{"encoder_arch": "transformer", "dataset": "synthesized solo parts of chorales (CocoChorales)", "time_shift_ms": 100, "hop_length": 160, "loss": "sigmoid", "encoder_bias": "qkv", "encoder_expert_mlp_ratio": 1, "encoder_shared_expert": false, "encoder_subsampling": 2, "text_encoder_head_dim": 16, "text_encoder_inner_norm": false, "text_encoder_moe": "soft", "batch_size": 256}
Rows from block 5 of the text encoder of a small contrastive audio-text model, named by matrix and row number. Rows with one number within an expert belong to one neuron, the router's apart. Each number is 500 + 50 x the weight over its row's rms, rounded and kept within 0 to 999. All counts start at 0. Numbers have three digits each.
Before each expert's rows are labels from the 100 texts, of 14848, where the router gives the expert most weight on average: "tokens" is the input token at the peak. Only what is clearly more common there than usual is listed. The data: synthesized solo parts of chorales (CocoChorales).
# router: slot weights (text_encoder.blocks.5.mlp.router.weight, 32x256), inputs 172-255
# up: expert up (text_encoder.blocks.5.mlp.up, 32x128x256), inputs 172-255
# down: expert down (text_encoder.blocks.5.mlp.down, 32x256x128, transposed), outputs 172-255

# expert 19
tokens: "double"; "3"
router.19:592380491569551543545490505494506572520545536522538593541487445463593578420467450555529468450437484453462443430508525513583478545432496481417449468504511523443540391556546418479482550622541491492493531495489465550411482540486499474533508481527499477495
up.0:460564522552498542449423446455491455487515447509507506588554501564464435575532541457456595464475550471503495434511420502540600515546560551555601513570587477528452605548562513415401471457519600485509469508572511431574443475542447522563515532563468404431
down.0:449612567484511492432470538475456501494464514513486517483526414469514534574502605436477519514573492452503485503489438479440624581517564542442494513536535522562426548497481502500374524440549499508495542575513492426589464438585441519493520520501544429458
up.1:527467484517436484518567528488451466533473542488469510457557454439378555457414537476486450477480503449497449485461487513520567511503450520417495512485548465463515456475478463628571505541539538430550543530477485481496557496584542557526524422443495486631
down.1:590533592571490526566520505538535478498539473396433516540570425502529397519465546524515489532442559572429586427534499472601488490540485456499560464588469492523473489538518543438502478480461579504482498519587465467406463533578524475477558447562464471480
up.2:512427451511474430515531465467545539505497462476440472461508463494423446449516470524474517527547513542513460581448494438517444491462533428463456458520500493487494528482524568506561500585414525568571415468482584568525471493401523472531461511437585525453
down.2:498555443482460491501539449458491487445468423422497471517486649469462438564501498459403502513516528521462509582532486502589526443547426448534468516523520473519455516454479513550593447474358461508555494472577510464525499544521513449490469519474476463431
up.3:456494425454578498564449435541479397421451558485564343440539583535491572535453512452481483474490493513558459471474450510450564488539528508487476563447559466461503538514439533599519448507514537451528390480475472562521487425514581507463494417445564537559
down.3:536441540548552562507430560550565539621512504495489486426543415474564472488432595530513418492432527593493512466445515522479532546475501599517499467521493500463628446543501424457479512589506483521466522537513407541429552508516514500515481395505549494596
up.4:509473498484440478502507538517460454508476508461422504452536463453380561484434506514478463497489534474504451475497496471504591498469485488449510481532575438461516484527486486595577490518530541430514567547487491505471575469600494556498552415451529556592
down.4:558549569511513529539476507539551496506544456383468505547586406487525407516489548542519522512400534589462568426539501428585493503566509479466558459607522536486497438591486511452504515496496615512473519515516419416381522520577457469501579439510457438459
up.5:495500486522484506557493496539476412513451490473516472473521515509440554516484527456437468415465487450553397432470455518492544520497491523458492520426565453492499495530509565616601486501502540437520441483461487517481518465499569554492483422477516501596
down.5:529544514529540591526423507535536468515614443435488483516503413463539340515502589502513463460421539625512508466447475500561549533524478587483495404544470476436593490565477469476469518550519495528442486551549387552396562519552527465499574444505551520533
up.6:494487460518487486550503463422530493541463474530449439529532406573402465512528521501499558492581484508529473577433462478497472476454546504472412464494455476540475487450519539526515452565415538505618412441473600534527514452452477498495476479404610526461
down.6:505549460540477503528530483464485452493454488429485513421479604483458435514473505534391514541498485472441537581545453464605535484493395457494481488506498509509466519476491526529559519478384443533531552476530546414551535549522514487504490487463439441446
up.7:457646491473516487521439487515510431446441464496577433548506517532504475575512559442417575481579487535520480479489494514514630571593560499563552462462601452521456510512543501499445507435476607433560462517588508450548448396557478478504452472495502382430
down.7:423578478460518434396506507496468468446460516560468510493549522479445484531601526425483530445543460498546424502423441539481650589518547508399488508475604425473413603478496516540502442423536444448581559537492531474656487464563452494489493568517490446467
up.8:503549498512480573459438496519499452373496438508537517547417532565504430558548516418415592507485454409532449513584517465508474568530568374502468467507469500527501553513513552512500500488466374512466488471457526449496471488506512476467548504516461447437
down.8:533529475512531547478399422512454446479581524500478517518502466518522411419537421556501499498398470468522521472532489405554455542489508536404502441497456481494554537548471536507451514584578470530485478543501406559377536541448479455436596567524493492501
up.9:477612480461450483524467476479494435434496475486610490542524514478513520533526520442493553430504525484514491484505518457562599567608506508529530532485603543527495479529521480490439517483503616426522507560506468475514425411639451431517461534522433410416
down.9:465613515480451500408517507470452463424481457497463549470488514498498501584552549459485532519574473459502512528530504505517599540560530468445501486528560462579418556465512516538499491391512507509524592522501569428586465475560434493478508602464421481435
up.10:480602425523440536475527437465482493486487539477557488535567567503513471501520467574484513390536540497499542478525535449518491511595525438524480487467548561579426521402545513463493523455437493544465600547472466443520443473585439466590471507550412384413
down.10:461610433445411508492544481443471541482515531500519476474504583515468537491507479460460512562585515478547615576548510523503450554537490454509392531506483527579376574377486548520498503420508524564450489497519595438557485477571433481559485543439444394417
up.11:514603560537492527458556545551476499497491538441572533447519515445509532496426629476416486555541491506383542481524551473532497478589401476498482524505564469530540424431466450569551489458492433479485583526518453443472477550622559481467466423456451518584
down.11:516521553600488504519567467478535490538447535525513527523649497486496421431499466520536421467389519513450586430582537487585448528536432492460521538587499479497505516530592531379507437491502589482476513520527496469397460544463453528519469527605489442487
up.12:517456467432463482467507536575568448423507533422495438474550546527489527484501519408481535517428551445587428467454514510454489500585610448463534492453571477484518569571504530523533459519529566456493477509460463528484448408535556461514547434509524501476
down.12:558544514473492485536446535598516462580558535467489469532536385460525460459451580554574428427373570547568477431453520484528552558565522582440513438483496504460568510560446507500472520560616560450479442561481408582439535486523518453518562486440523523591
up.13:482569529474560540406493475516518460373505576490567472482543630594489578548468518422435564515518465410483500511542476528455468455571515460546482646495540473532509555511548521474497387466471423506458484420528470445533450485518500475460524482506503543463
down.13:488482513563496533410468444489472452519522605469520532429563480476541474410429445548494408449339528508495583522504472475502496487481513497439530537514469486512627516558571532466413511539538519537492533512534446555446532524422521504597586500538546505555
up.14:498583472492554503512419491438460544435502443576499543555409460465541456582575506442478579539495412482571478531546522513540511658466548438548457426497420555479483527436507536446379559470467392518519509562535512517479475487496439494411501580514472405419
down.14:601499474523504465494439403517429436428548494516501479518520539527593436429565405520512483448443504431503469453525504444515461571524524490490506485503477552478535559466515520496439520553502432508503455569515446589432425596404557426450512547570519439474
up.15:458495502512627515558419474499507464539497585520510395462570454552472637529414494522456502421511557491489538448402352519458522445481542504524485610505530508462476549453541470477499423521504579415548413496559474485526511477477536524518474374487537542519
down.15:448401497550535604501384519493523550549466578441506520437575463480494526486459488624464471497440502481502555556411396498463521477426501500503493579473486524529506486499531565466458517559438497539470460499538457456530581504406544515618521419536550566547
up.16:523509524487537550488417485515483485394538473584476476542376489605526565594465512471486520512481529505558501542506473529423491552478582397534431527472452518512498563452490539462520513445472420537503479536487510488495442546461534495457570494501475557524
down.16:657495499446556510437468448534550464470614481509475489539539503520579439424513388582544497531398446431543495533575556521505414515439546508510487423450462475522562496471541509541486514536580428514476440528475429540411497574390528410467555557527496542498
up.17:508612596482495521514441427496483353455465418472534472466490498562487470585488622457553522500502440501458525504529515537489583452554550458589504440409531508618513513571542461510449411512479453512518478449502454509526480411576516444470513410539561540471
down.17:488597581451554453461489539485501462447405469483539436455488527506469492598510600452482595520590477484443491573475483496418563458547591546583515468454495486563523567493507514544496404498450421548580475453487523507583523425558555476496483484479568588461

# expert 15
tokens: "3"; "d4"
router.15:495519457583533506508465569583577514447530488508506512598466544574520480488483628492516441409506490499495418470413436473455511589535504387487494473540491509500519407508485436471515564424538529462477536489473427443514434508556473575398550495530452473487
up.0:594559568431496444464523464482433544505498512530525595439548389487480575476499391578552527532559504419387587502560578473549486470427548471491507492485461545599502512424600479464399474534511423570527546523450483483547432470515497422639458501511431503506
down.0:594512499549534439483487454501359471473504564537549591509492441493508641487476463517486508485548489394467464421507537520491504487494553524510525464480491586556469518382588467536437516515521480486533502579408401486501499539534541485466469458509440480521
up.1:571522491474562562454440393468475449411567490521458490549512534551501477521456465467565662531480530527533503535545503518476476490478469463573500568529517484480452464492511479486464553451557446593460474592551463453477516561520535531476598507540410455483
down.1:539491466458529443583520463505526496514537369449497417583551519520450427525502441565516573582459548538492441507521491488525444399564531517569464554576544471517568467505477484503502470534482576468474432460471470527422375555523508476518566457511473563446
up.2:585510438461523483585533485539469506514498623511627457434503509455542580469432522456425506508527540492481501525506593446523432526544460450472426584433506535429532491355407449536519533573481452461574450504518458566370421559501578402390414467370497447504
down.2:550572500541424555483497519521492453543582512526494527470421425473556504408489469494510465435516571507573479444415494454492438539556482524443494504448502557519472476488464502537486644536604594477516467592401512450465492554532521448521530502479460429500
up.3:498537514550469501496423534543512544473458461509472476490446487528471493486479540510472482522548447398447403479442529446510554563487574469420438391455526480560458520474509455605506566485503520485462514476404552483563523427547542494498514405483499493478
down.3:468459518453405524539555490468563445552488386476408453480504459500457407495511468526483483533487473573508556523565504489521491472434429523502563464527473404505473464600481566433564456520467464501524481423581597551462504459393401522530536535466521556475
up.4:526542482527537572502389461504476521388558488508520551538402563511582519554497536490498557526547541526470566483572510472455470476558468463564505482500511559550482487503453522459419614469501479620414567589493481479447554538550566505436558494524452450454
down.4:451513494494506453581485492539535484556466358505476438558570492558506420505527420543512519512456464554553474473631485445474466438500507473509464520584563453493525475580438562506470463512528592468500396441528544546430403538409426516470516620527547540505
up.5:515531466489546553609418482531427517428533501565560516553413539448562534572508568508480494518576484516507533497571505527414460527504432578597493448431432581538489472473403553536418554506441454558444494529501472552390544537496573543413446469488499533541
down.5:432557519502531442609498467573493477525441404508489491536543425517516479520512453531557478472553462531516499485580508459503499510551535490508478532506552530518455512603416584512492512527574591421523351458517525566425392542418503484487464659540535549518
up.6:488529549490478382534531528483405518526391533513501527473507394343466581536447507540520489485510506497445483496470486520499551529465493513439531542442519484507405483472492515569531545496510527453564510561480494509521572464537518552502454470492510554570
down.6:475495512520478584486479420440531378522462512579545494480496435511561492526465408526609495431479484563443571507520473538552563505437471470528563544454494407480464429572504473493550538452517552512533463481611520482448517392456512493542493526554509490510
up.7:507471502499513499542549442524532387440544537503504432493547481484526492481399539369522538485509514573549462444551512414480418451576445486482468559575588472441556471493347496528528547550512560459544451607541519533433500568525504459454545505400516496561
down.7:538550413472529507514466434498479429412606550462461458507524587533493539459453540457476548453502623565543495436405496533487484460578443513476483483519517543438494573385477573541538435586467527500525501610542436550487507617542571453457518480417501435469
up.8:502550577405521503400579466467524479484516525566524487519519429520546518469500364401573594460490411424566426509510592565498448480544607526552523486371515455470509525493583454484481516520545459575534447494423472489586431428496509388486552582527486502451
down.8:481452494515596435517506537496570507455499468486498464503507537477500401469522576521454478587445490570550479479409491489456383491491459459637468463583468476424545512555526595476487457551436458471489475529488489541501534587460529465479490424498571535467
up.9:519511485539500531587371523499407561431539457517442486542367543474499495629469554536475502516510540546498483494483449510490567535464489497471460420522477536541456499477416505498507576457490523527475516547503477484476599538556540631448540423496471521577
down.9:500560523418447477567550485459499412556491366461486453518530411532472469587499436503589485475443485540497551536610486476526575472512506504538501600528563432532487456576480461410529479483593567463554398447562544511430422445479465503575519576516518580559
up.10:555506491512523575488393448529467512393606460501478530553416559525579501538487501512519564502546533526520533491600514499431440494512465474575502490504509551566482466515468511470423609477511492610434526595500482479458546570512541501457563509546431475477
down.10:494517481486545454578491460542527464556474352492518417583570513535485414513531442594523539541475496553549476520582443458477436472510539503537489532570556507540474483588459556516489470540526585438505419457542538548414397552423478492497539568531510552510
up.11:502428534484414496559577534478532393617502465477428460483516408474480493508548512414584480443487533527607421466499472444443489478562573583451538543519499540472500543552453595481509540603543531496586446529407536507528459506525470473550495564453577469572
down.11:489544448482519475528504558541496460515480489522441472495494548534471513505552561475478376468479576556613462488432442558462564542537453538479450524519503526477475531481485578476538415521480506485548478568518522573533483586455525528558408500423524484606
up.12:480427511501451505566481530528505572539471460579411447479417406503459514563514407554521417489458447459518467521472495537471560580437599440479437438377452489464472585457488538510546543510447515493530485469444530534544491423465514517493492515531559552520
down.12:548464564457468517554513475455515478508512394480391467471464497476484407536526522447551458586447529574548542565510502547453491506476453595557558466488378484496458503574472535515535498551436360556496474486567526579447495529417508493491496435467562549559
up.13:451452571457539402482529558532495522467409603483522469419549450459532636504418484512559469469558511547356527456500483528425524396535519460518562554483589478503497489500491471522524432522567533408488512579461441495559480423493548513528492473548568626511
down.13:482437440461530544506549479481595479509480553497482441439566546481570474410468437498518486522413589588524592516435507536541522533476393487479472583473479427389489519495538537502564506513457563508479493495630530497530574449405495466496491458553521460445
up.14:611507418448500503563576489520503466517527563519590498481486491454486527463490524400455508522474499499566441506447608456582420539531439491502407565422497496404556496435405447510505558562544458465590477517508465547387450551512558400406485462403513429511
down.14:593559511520424533509562547505495500494577528495520494455390498442537528464478529451522442508543554530482488478442530516513435547582426531520491487441473553501536454394415538522518591507542491498539470559425451460511431598592529441543456471459488458468
up.15:484548533528614500612470490534455460476479562471509462447507443462519569540362501568497473470536558583435602463447419505460546474474486479480481598517555486471505458465442508545565495493416549435527494554584472481452581522516548575449513415485505622600
down.15:481527505486528544453491413471538378504447495552535449509584419522551471498475393508598474437490515566494543456497477502566562506490489469504564538459596379482469439545542443479527509429511596446517445498546499479480508405467477479524511547612457482489
up.16:549519533416495439433482466448431464449510555592524521486474517483539573491441391491544582576512475521474517570588597576465461498461515479566528499460464508484438548404539491522480507496487367514517537626494499540499488483471514450463499411481446483466
down.16:508526423503464552605557468486466548526465539569606564516537539529481543489597500500472495460497462413547501510503548500604501526420471559473413485420419530499497474510523478480480562510510500546479455430485517532480506460485424538536371491438467467503
up.17:543543540501507491570556522532390531530494576474546527453445445424504637583419528498472455500531559533405593460493521553521562503522474523460477536460520514538525500432457477501592477472441495464536542535551455489438515523539502552502451433460512563614
down.17:495526549529514558428495501519577473470528466569447476457530445524532443482466469473555464472519493561506480460496565503527565531475457493428519500439640326427521481539507419449598516423561507454496467515584489428569502452464450473504557593566465501525

# expert 6
tokens: "c"; "d4"; "f"
router.6:533457488523450539431488514524479572526477523561600481422510512421526588465416464505487492484587468484450550503507556457455436459483479429576440508466532496520368450423457413589507551513488474549454497471440518493590488472463580454511396435537454481505
up.0:460438496541582546571376550524493556473487532482558429437447473545521591567407473511475470455502545516476514514407424489455539549414507440521440544474503492492513477472458477570537494537398510455512423430546506521476467474430613520416461446505593558506
down.0:489557403520472464495531487503501468526460548539483536528513559517457511450527431522493498454465537479577530474443504526500439539568536469443450494421510525414399582408545591513547498561479557427565446513448573506546497517439518480510464492493451447490
up.1:509529472470442463507500510414476463508492522463424494492502461449429560502432514468489576465501564555451492479513535456464496460499485445368491503583550491493511445442454512547588539513506503477531590614473544496416495498613523499531629459416498524491
down.1:512549514533496534494524427584465435436536478385430518511620478493534515499474528587522492564522513557457595453518486597542491461553444478475545492543566502630361576502491518490475517493569586560447518602581475476495464547468520474565506471501464527462
up.2:521516404542502564600451486455394505482565428496475483545429510505457482571453522513420508428508576549511490491491487449520503549472450493404390465555497508491520428442434561527575540495440383495505561547512532528352489601535532540458524440441509512553
down.2:549530464495404485528574420601471399525539444380461498470568512531463493418539505581491471579544609524494570406466488558488517440488491524446551497487559485616389600474521473501531460505536555545430457533555504525506452493478494477551434380476492484468
up.3:517457440524461470513546495539482526519456546526468518546468566413488543493462484528507369466486541611481463478498536545503516530472402534457482474428525394415493493461409554552589507482506451363457542509509467619399489518491559528482477477518521541573
down.3:514528402519508550531478471557426507459543489407523493461541533452547468477569536605481465532590477476517524514515429511526436535497441512521507469458433591554430517466447507566400529546488439575398478475512424530483493509485545529506416489522479483448
up.4:410422539423583453502504564541517540429491562453520477415541504467486588524373488488441504541520522556441552539501429510433499477498543469498540561585495491462479591484426551417548382521454544504503505529611476510543505555488502515519525523507598591487
down.4:530499527530452504442517503628496427437535537426477404446605518582481515416416464571424471529583555473412545481536487446483500372498549492466568522494558438576588489455460481580594492562461495572521477442528519464450488531465508475563580486523450629552
up.5:553500497552445467500504545465510579566501435480512631585525501383498418455599539507496493511503533487496391534521542492522483487510430583478541453475436527511508406513500547538442603488550403534394572495436426511455494474548528507550465482585473433474
down.5:500552504534397503444591511476477481500496443408448599505571483456407458477598511517542479536530448482478483532508489529597445476503421504432589444486520509546407576518516492545451524500548488488447498502460493470526495499508485534639430527525478499486
up.6:428537648513488515446460608527497540511453477469472632439481466435540552526475550488526477506485434466410510466498473560469561519494521484471601452508507417518488472671536410537432539482643553459470569526506503468492535403525516525484524490625489552491
down.6:537593560622533510470426516483493527411544469543556579539444441501573456522518516487445504453495484468482447411485571505576475573492469534512509408503457499519538443561529497491418575432529549474461580538471430481442544517580453470430471507542410437415
up.7:516507508548505519529433560489455535481567436516384424579461460444436493541420505557479468531511543527522484520419466498462528517407509495452460481542487451484429469447469530547564548488455467486478507555474524480428561585523531559465571483486485596546
down.7:528543438509373503527582519615553535525542532443569526445531521479543499443474517476461442610548577546512565453437520583547485511541404533459489503492490537582424486449446466542502533432542600473447481495563467490460427522503484447523405421477494398441
up.8:508401443535499484519490490558504546476509492524584538500479587375588441500542508500466397508541514578490423529549493529482471553493392541561494488441422534468525499469388563508488539509498358515429493523527398598453458539441507503518377534531503485497
down.8:540485442537402517474551475519479469548464450438541552457496447455487408457589508559501423553577388428437463504484551511599409469456418521527533409456506487522509453479459449594517527589455492467436437438440488473489481475440519480548407479558495522465
up.9:526555465500499550599501541499427492463522486478480495519437482441488524541445524523434477472521559590501519465536511455512510516484437504414395490529488538489492421441380536529607540483491473436495582570547524545312557599558485525438502464400498548563
down.9:550542431469441439556554435593421461567536470345510502470569529493485509483497491583487426553549560513493593442514458546510548452492423517460532494492515570638374547488500474510499451458508538555449488517564440507465402486494484436532398420436502494493
up.10:497443457498498537517467572368442562510563481576393531552409422501515490575517503515506533472476473490587442555496509501452515575444501470489461453508415551476445515525463519485475577490479388522450580603486510508451560483531434496463645543513487515475
down.10:487560472473464551520574508637601448456561471464494497469521538552510508434441462496485447543550578540497528478397489578573464534538454540461442486460523440581416527487512521507568417480470618521468418486560522479541461558456483394500476483406503507384
up.11:487473516459578405554483525507570645430388498513590470498518467397561547545453533470483463563533447503438475544549516499490529515437528515553477523463482439470614376462438464518397460494498475422468499437498400508484493387546462457471454462531554567493
down.11:562503527558552462501568487476522448536462521533535550587538495470464432393546454486518507468516458522509466510456505468498384473534491493550572517486521494459510549485539497475491533583517515442536421538465486412524497512466501512561487483551469423452
up.12:469452452538519500499479499515530578495424526466550465490531559429518451499510494557507470473528533533509485556442437523403512499475421557530476535419504492469434474473441559571486513507506436463404452440519425556483486422458550541502440493593552504464
down.12:515510479533460483472547484586490516516511489395489521463562516470422497418513477534517505513578504453458514487448480536530483469471475511450568499414538474542440566465481474521518472524498518472427381469509507484535462492460605531613428514550529508488
up.13:510516651457531482476499510457516517539434463516550574416486396467545496529474549455524509521538376421414452478454476485546514468555559464535523478528475487545585409578553393454387504499578512517552599519464483451574520392561474469509540459527484470470
down.13:588579543620505437593475496475428529457445515538591504549480424514554483500513561532442506489518507453425495417516519402584471510495514477536464463533491565574542457441504532482431561417551537464550530585426429454468490489581440468487493494492407450479
up.14:514450469526408466479503541476509561549476470527501573589497545401525421469611529486513429478492511487518389555520541511440484534480436549486542441448435500488425475525472566543468583497590369534416543487440445536456482427493517532537448496569481466481
down.14:524500494530402541440532484526483480491516410448436582484564487413410459474606507555522460521578415460476456492476493532559475505559431523451583421427551500552422552506510466565471520601522511473436450475433463491508481541472521532611418496516472506476
up.15:541369428546518526504499476591534578516503521520556478506488566399593493492502477575486385517570516551511447568466498547480491525400401574583487502395469497453467438474434541571489569525484403507393428448554394555477493500410592506475380476564525520514
down.15:569521445563467494488538488532492512528452459418520533480556504461463458475558489575519454557596462432486503481435494530521424455513440488530531494415530483565458532442487465580504508580485526418464416439440449487543483503445579485549419445533518506440
up.16:507441577493527477552499511545543450494445427547442460461487463583498455471489538500535448553513400497501428525509485505450480518449516497501493479499458438464536520588468498543524480567440490542577431407516553573516530531434539569455486523450558627623
down.16:515517545503401546509550485522500452535554444454466453427500452529492444465497538537464488543518586534484570470561555460501510484447457471488511452572500468565493533586466502400532472436483441591507502475589563465470504499415441421565547489477530498521
up.17:456437481525601523527430552543505527456429565436514431482525521564504592519418469554483491530497519521449555571444451564466546499444544455557435537449552443469495577475482513574490419525442610393488412436554544494527501462422573513462481495522604595482
down.17:502530532480498433421496459563597477416427508505471556435580502420500446484458415508527472489438473433476493568488509560532529522563525421466472514464528395403498537462500537530514533552459534378485500449484571512531456474441571465478515545588472432445

# expert 7
tokens: "a"; "5"; "c5"; "d5"
router.7:390401444450536453419526590408549538455515489482574641460528520457468495461518521510415594624535402412510450517495473498473454474434589477546564456573494559506441499551460466472433463541563479588422589439516451505526515489470493513434503509494521488417
up.0:460489470410480595456422533501526480510543409446525525571503536512596469497570527516504560605518530458422514506486500549506530494445497524631541409472416536549512464546544505562366500514541481542423482473549484559464465439496536424488522446571504487422
down.0:574581622523563534502427508515547462466543451477456563461569403493550461513472504512602516404437534515466552515423466520527532526524524518476543502464398491539498460560618467513432562607498520520451514553532442397503538517517593428546498460583479474478
up.1:487373527512494582536389526493464570521419570544530488438425527480501540511454557481411470514534431488424434653529556554473527568517464445531457524474483561521406497391469452579476576438447451531490487480534546542476512488514625559410448491503541431488
down.1:418442572429541541498519605488516602576399529495488522373437383446462574513454585468425486548484455530425493556512512487464571495439490499527478503534525564446447523517440494558567493471391443543502511440503550541521538432510478589433491538546566557485
up.2:478419500484479548460542505546523564528549540464461525459498475423460505539475543588512439551468448556455552520524486622549533515516376522551497490473557444472426491503417390465567489451457512474499601458573464467464543562504482563514510448502533531536
down.2:531503549544533483463551497513559502509503461504431496526590455501478463474533467502514486475479551535448560461558573483475501465448443443490531571515563445511457526498577438408561472410521563409394445474558600388535528467434384511561492507589445510547
up.3:465441520466539451431581522556544591508514592464494557477555482427457596503512512542463484519469422467492443482483461546536532478498500491509510536560606498428495603550491479423550448532506522478512571469508440429552492516477441529527515529482513519496
down.3:537442455499441481487605452515566500483502424569449491499585518549466473459539467509487454503486513483532497383581540513516492421461437460517526459493564397540506511457532488416592495439512517435405458468543567498459561517446365515533490464511436512487
up.4:495515545518510530500423384506400431457466512548507507469461496442563531580452569512498458465553435477490482580539494503543540620625480444547471475453511639533370526440411530578440610490433456540554516564531500523503516482522560527371451519483472372486
down.4:528484513505541566409454593532579619480542494446471546485448423465543475500530579446511486454543509474478405475361462565531473541504470568597518419476510532481516482515556513559519524508455470479469506449453475457542560436517590506493480438538500543417
up.5:415456492434550443463585569548553574517526579442475515475586489456388545499522478530502491519470464493469513491410447492491513441502503500482506547582584467436505569523510503411560393540496579479507567465521480409579533520464410542542521494469529541529
down.5:509452435490470448470607442498547512488519419533438480549603546532449499448528510530481441501483497477514539424581561524534479423449453446490510453530577428531515488474515448409589463438499513440401513460534590485513571507457386527533506492508441556493
up.6:545493505528512404464543533526535555515500597533516519416532421523457547446490457545414430526513472412540403566417474533565550570416510537399496536430459461420533503460537465560505440545448444503578512434421500532559457474445501452491437536463538570511
down.6:568530430513441423422562405499535467520589524514548525582562583608459543465495427475467467477464584387507479460508550510495513456572428485432541547512522433508660485473556440496549484452455507462545540445506454457502387571483441425503479521504424497484
up.7:516519594536443504457500493427501516565462471543545599500496431539531488456530557488420510550532436383383477505542542462594472497512545472531504465535460544610549463488595398486374529512532443517494600486442537469499437466507520415492467500559462446423
down.7:625502600564516471509538550446488498464570470507451602574456495492555407491537518512517498536406518509530487424432540489586436546481501498480523389475441513519511501555557542464489557524557444476552518602474460450446583605506484449511540418465445489547
up.8:515519547503544475517529515597511490453449545436580466446515500536510597506453494578374388526586459420467472538515530556533611557440473500525520492429493475544539487466510537594499450470419551487576492439505456520551396493522594479467380471448544531494
down.8:573548433572553501487504513514619505545592458490464539552532556488527496497498498492459514441485587465525554480436522559475525539559510459509446476534511489466574426513591462458512476548429570499471563458514488434509458577489441373503460495451473470418
up.9:547504535554508509432480464480478543519479486531580595509510428488570555500543477517532525433551465420460474492516543556521518504504513517594550567451567559545476545457582374504425562463542422467479510481450451407563437463508577442501448557610451395469
down.9:537577578475511550474523517493579504485486489530477571511499346480604452518471443479556564514477450484533490556521530500551405547535553504546454532442466524505456438564519555461425597554608477559528434572461508402469481516498504398540520553554459433470
up.10:586524462431550559458465550568565502424557510485607492555530487571543503458502467452460593546502510430547447588508530533619461533443561527559464502471482497527553451464557475558403466573446496527537417446548501506446463539507568391446492502443459485455
down.10:659613559515528470498460468565542450464581480488494590540583546563551515492492490510557473470498553398525486514493534529479479538502484475468506478482450476593633446529633488502407546577497483508524533505493486454496391589502552338510483457451494491453
up.11:504390533577464512487502468423476457610437535621434536493458451503474471471520510493504489481400540442563480561529457522503489572467504525452482544483458535404448585465509483495454538524546386509520485466483584682418493511429540571394473564534566495583
down.11:536476518494430429407537457442488491437493522479512561560556556594512447460529466432485466554427549399413514478591593476478451479507469481438538560558468435573616557483586543518451485439425448510462535453470538477539449488491474483617548522540466466495
up.12:485534510385461580478427525534510438496528406409479518593528537509571468528569547518486530603478551468403538487549521549490551474470522507602553450518400511586508477569511551550392475533525537513425468479582490531431444481502560436524518422567497527428
down.12:575584637578515540528479515519539471482549463461416516475579405489567461500477523485545501409459534488464581555450459536529521552519532521440543451446385502570500472570617485475417554572511483511429531532553420437497541496535549430546514441570505491476
up.13:564488589552474521471505484450483551554529480545551587490490431571525526502520526509431512502500459407383478458548550492628479506514530427548499493509513521583516495483628381454449519433512447486511562494479497416496425467522503426499502527580437452423
down.13:652454582512491430469528542456488532462522505540473604560431487468543468456524439494572484565402478458531420476430551499575398549457511532478522454454442478506527494529555527482449587493625469473543488579419487480436552582454490440530561447502450512556
up.14:546405475522505493578438488556435516498479524530541465368417469469527594549439501501439420459540493476523427558505443523496588583486566486461478504422507517444493518416404490571504540510465404526589473507476464584521442494500562508443450525469573477551
down.14:515502437510462426485562439571510440584517444503477521567626574576454502470519490476494480417517552470515478386534490463466482445597530501416519503568573477504597484453508455478652455555461532437565483475501544501539432546535482494472484476433456504508
up.15:535486477547488506501479484388488519516450494580529569563462493448525473459517512427490546480437519500568472534552488460542455572502513484471465506490435536445522485461469596562425600516579365557496519544462514582456545503496513507481501532519482410514
down.15:584534509532438493472578412448448435446511470519498502544539617559577443444501416516576485466441516456458564499530544486547452461540459397549552549464507487556522509501593527475495498490454487487506474507559502492536373556457537431586526526615449484448
up.16:550445468488577398454529488551539485447512557499460541479595504445488528455528461501498512489503447442653367480487457468455494485477521532379558528506576497416534510527508543508498503581525487501567470532417413461608460505462491492488502578483476496536
down.16:522521383555494464472484403517581497475530476595574500550567604586483541413475442524389522403522516456561458383567569507485440462558450474499499485506616437467569482431522465514561459478436517411466505470482502523520484547517401472492446506490445419451
up.17:410543440517475522550471472415501542606462430481557530516417557487506438484545534516492488513571441558491553472430481437484443477471387580529469436511399463551529369553462457553490564455550502513412538466462530550447622424506486536514483436523501509459
down.17:460536494460564480539545478367531504506511447475506487536500513487535423502534527519568585482451485568491595515476464408491422417581529478554485506535435466532543463573548537458461459518497505576409548534510428432510583448579501465582591426566472509467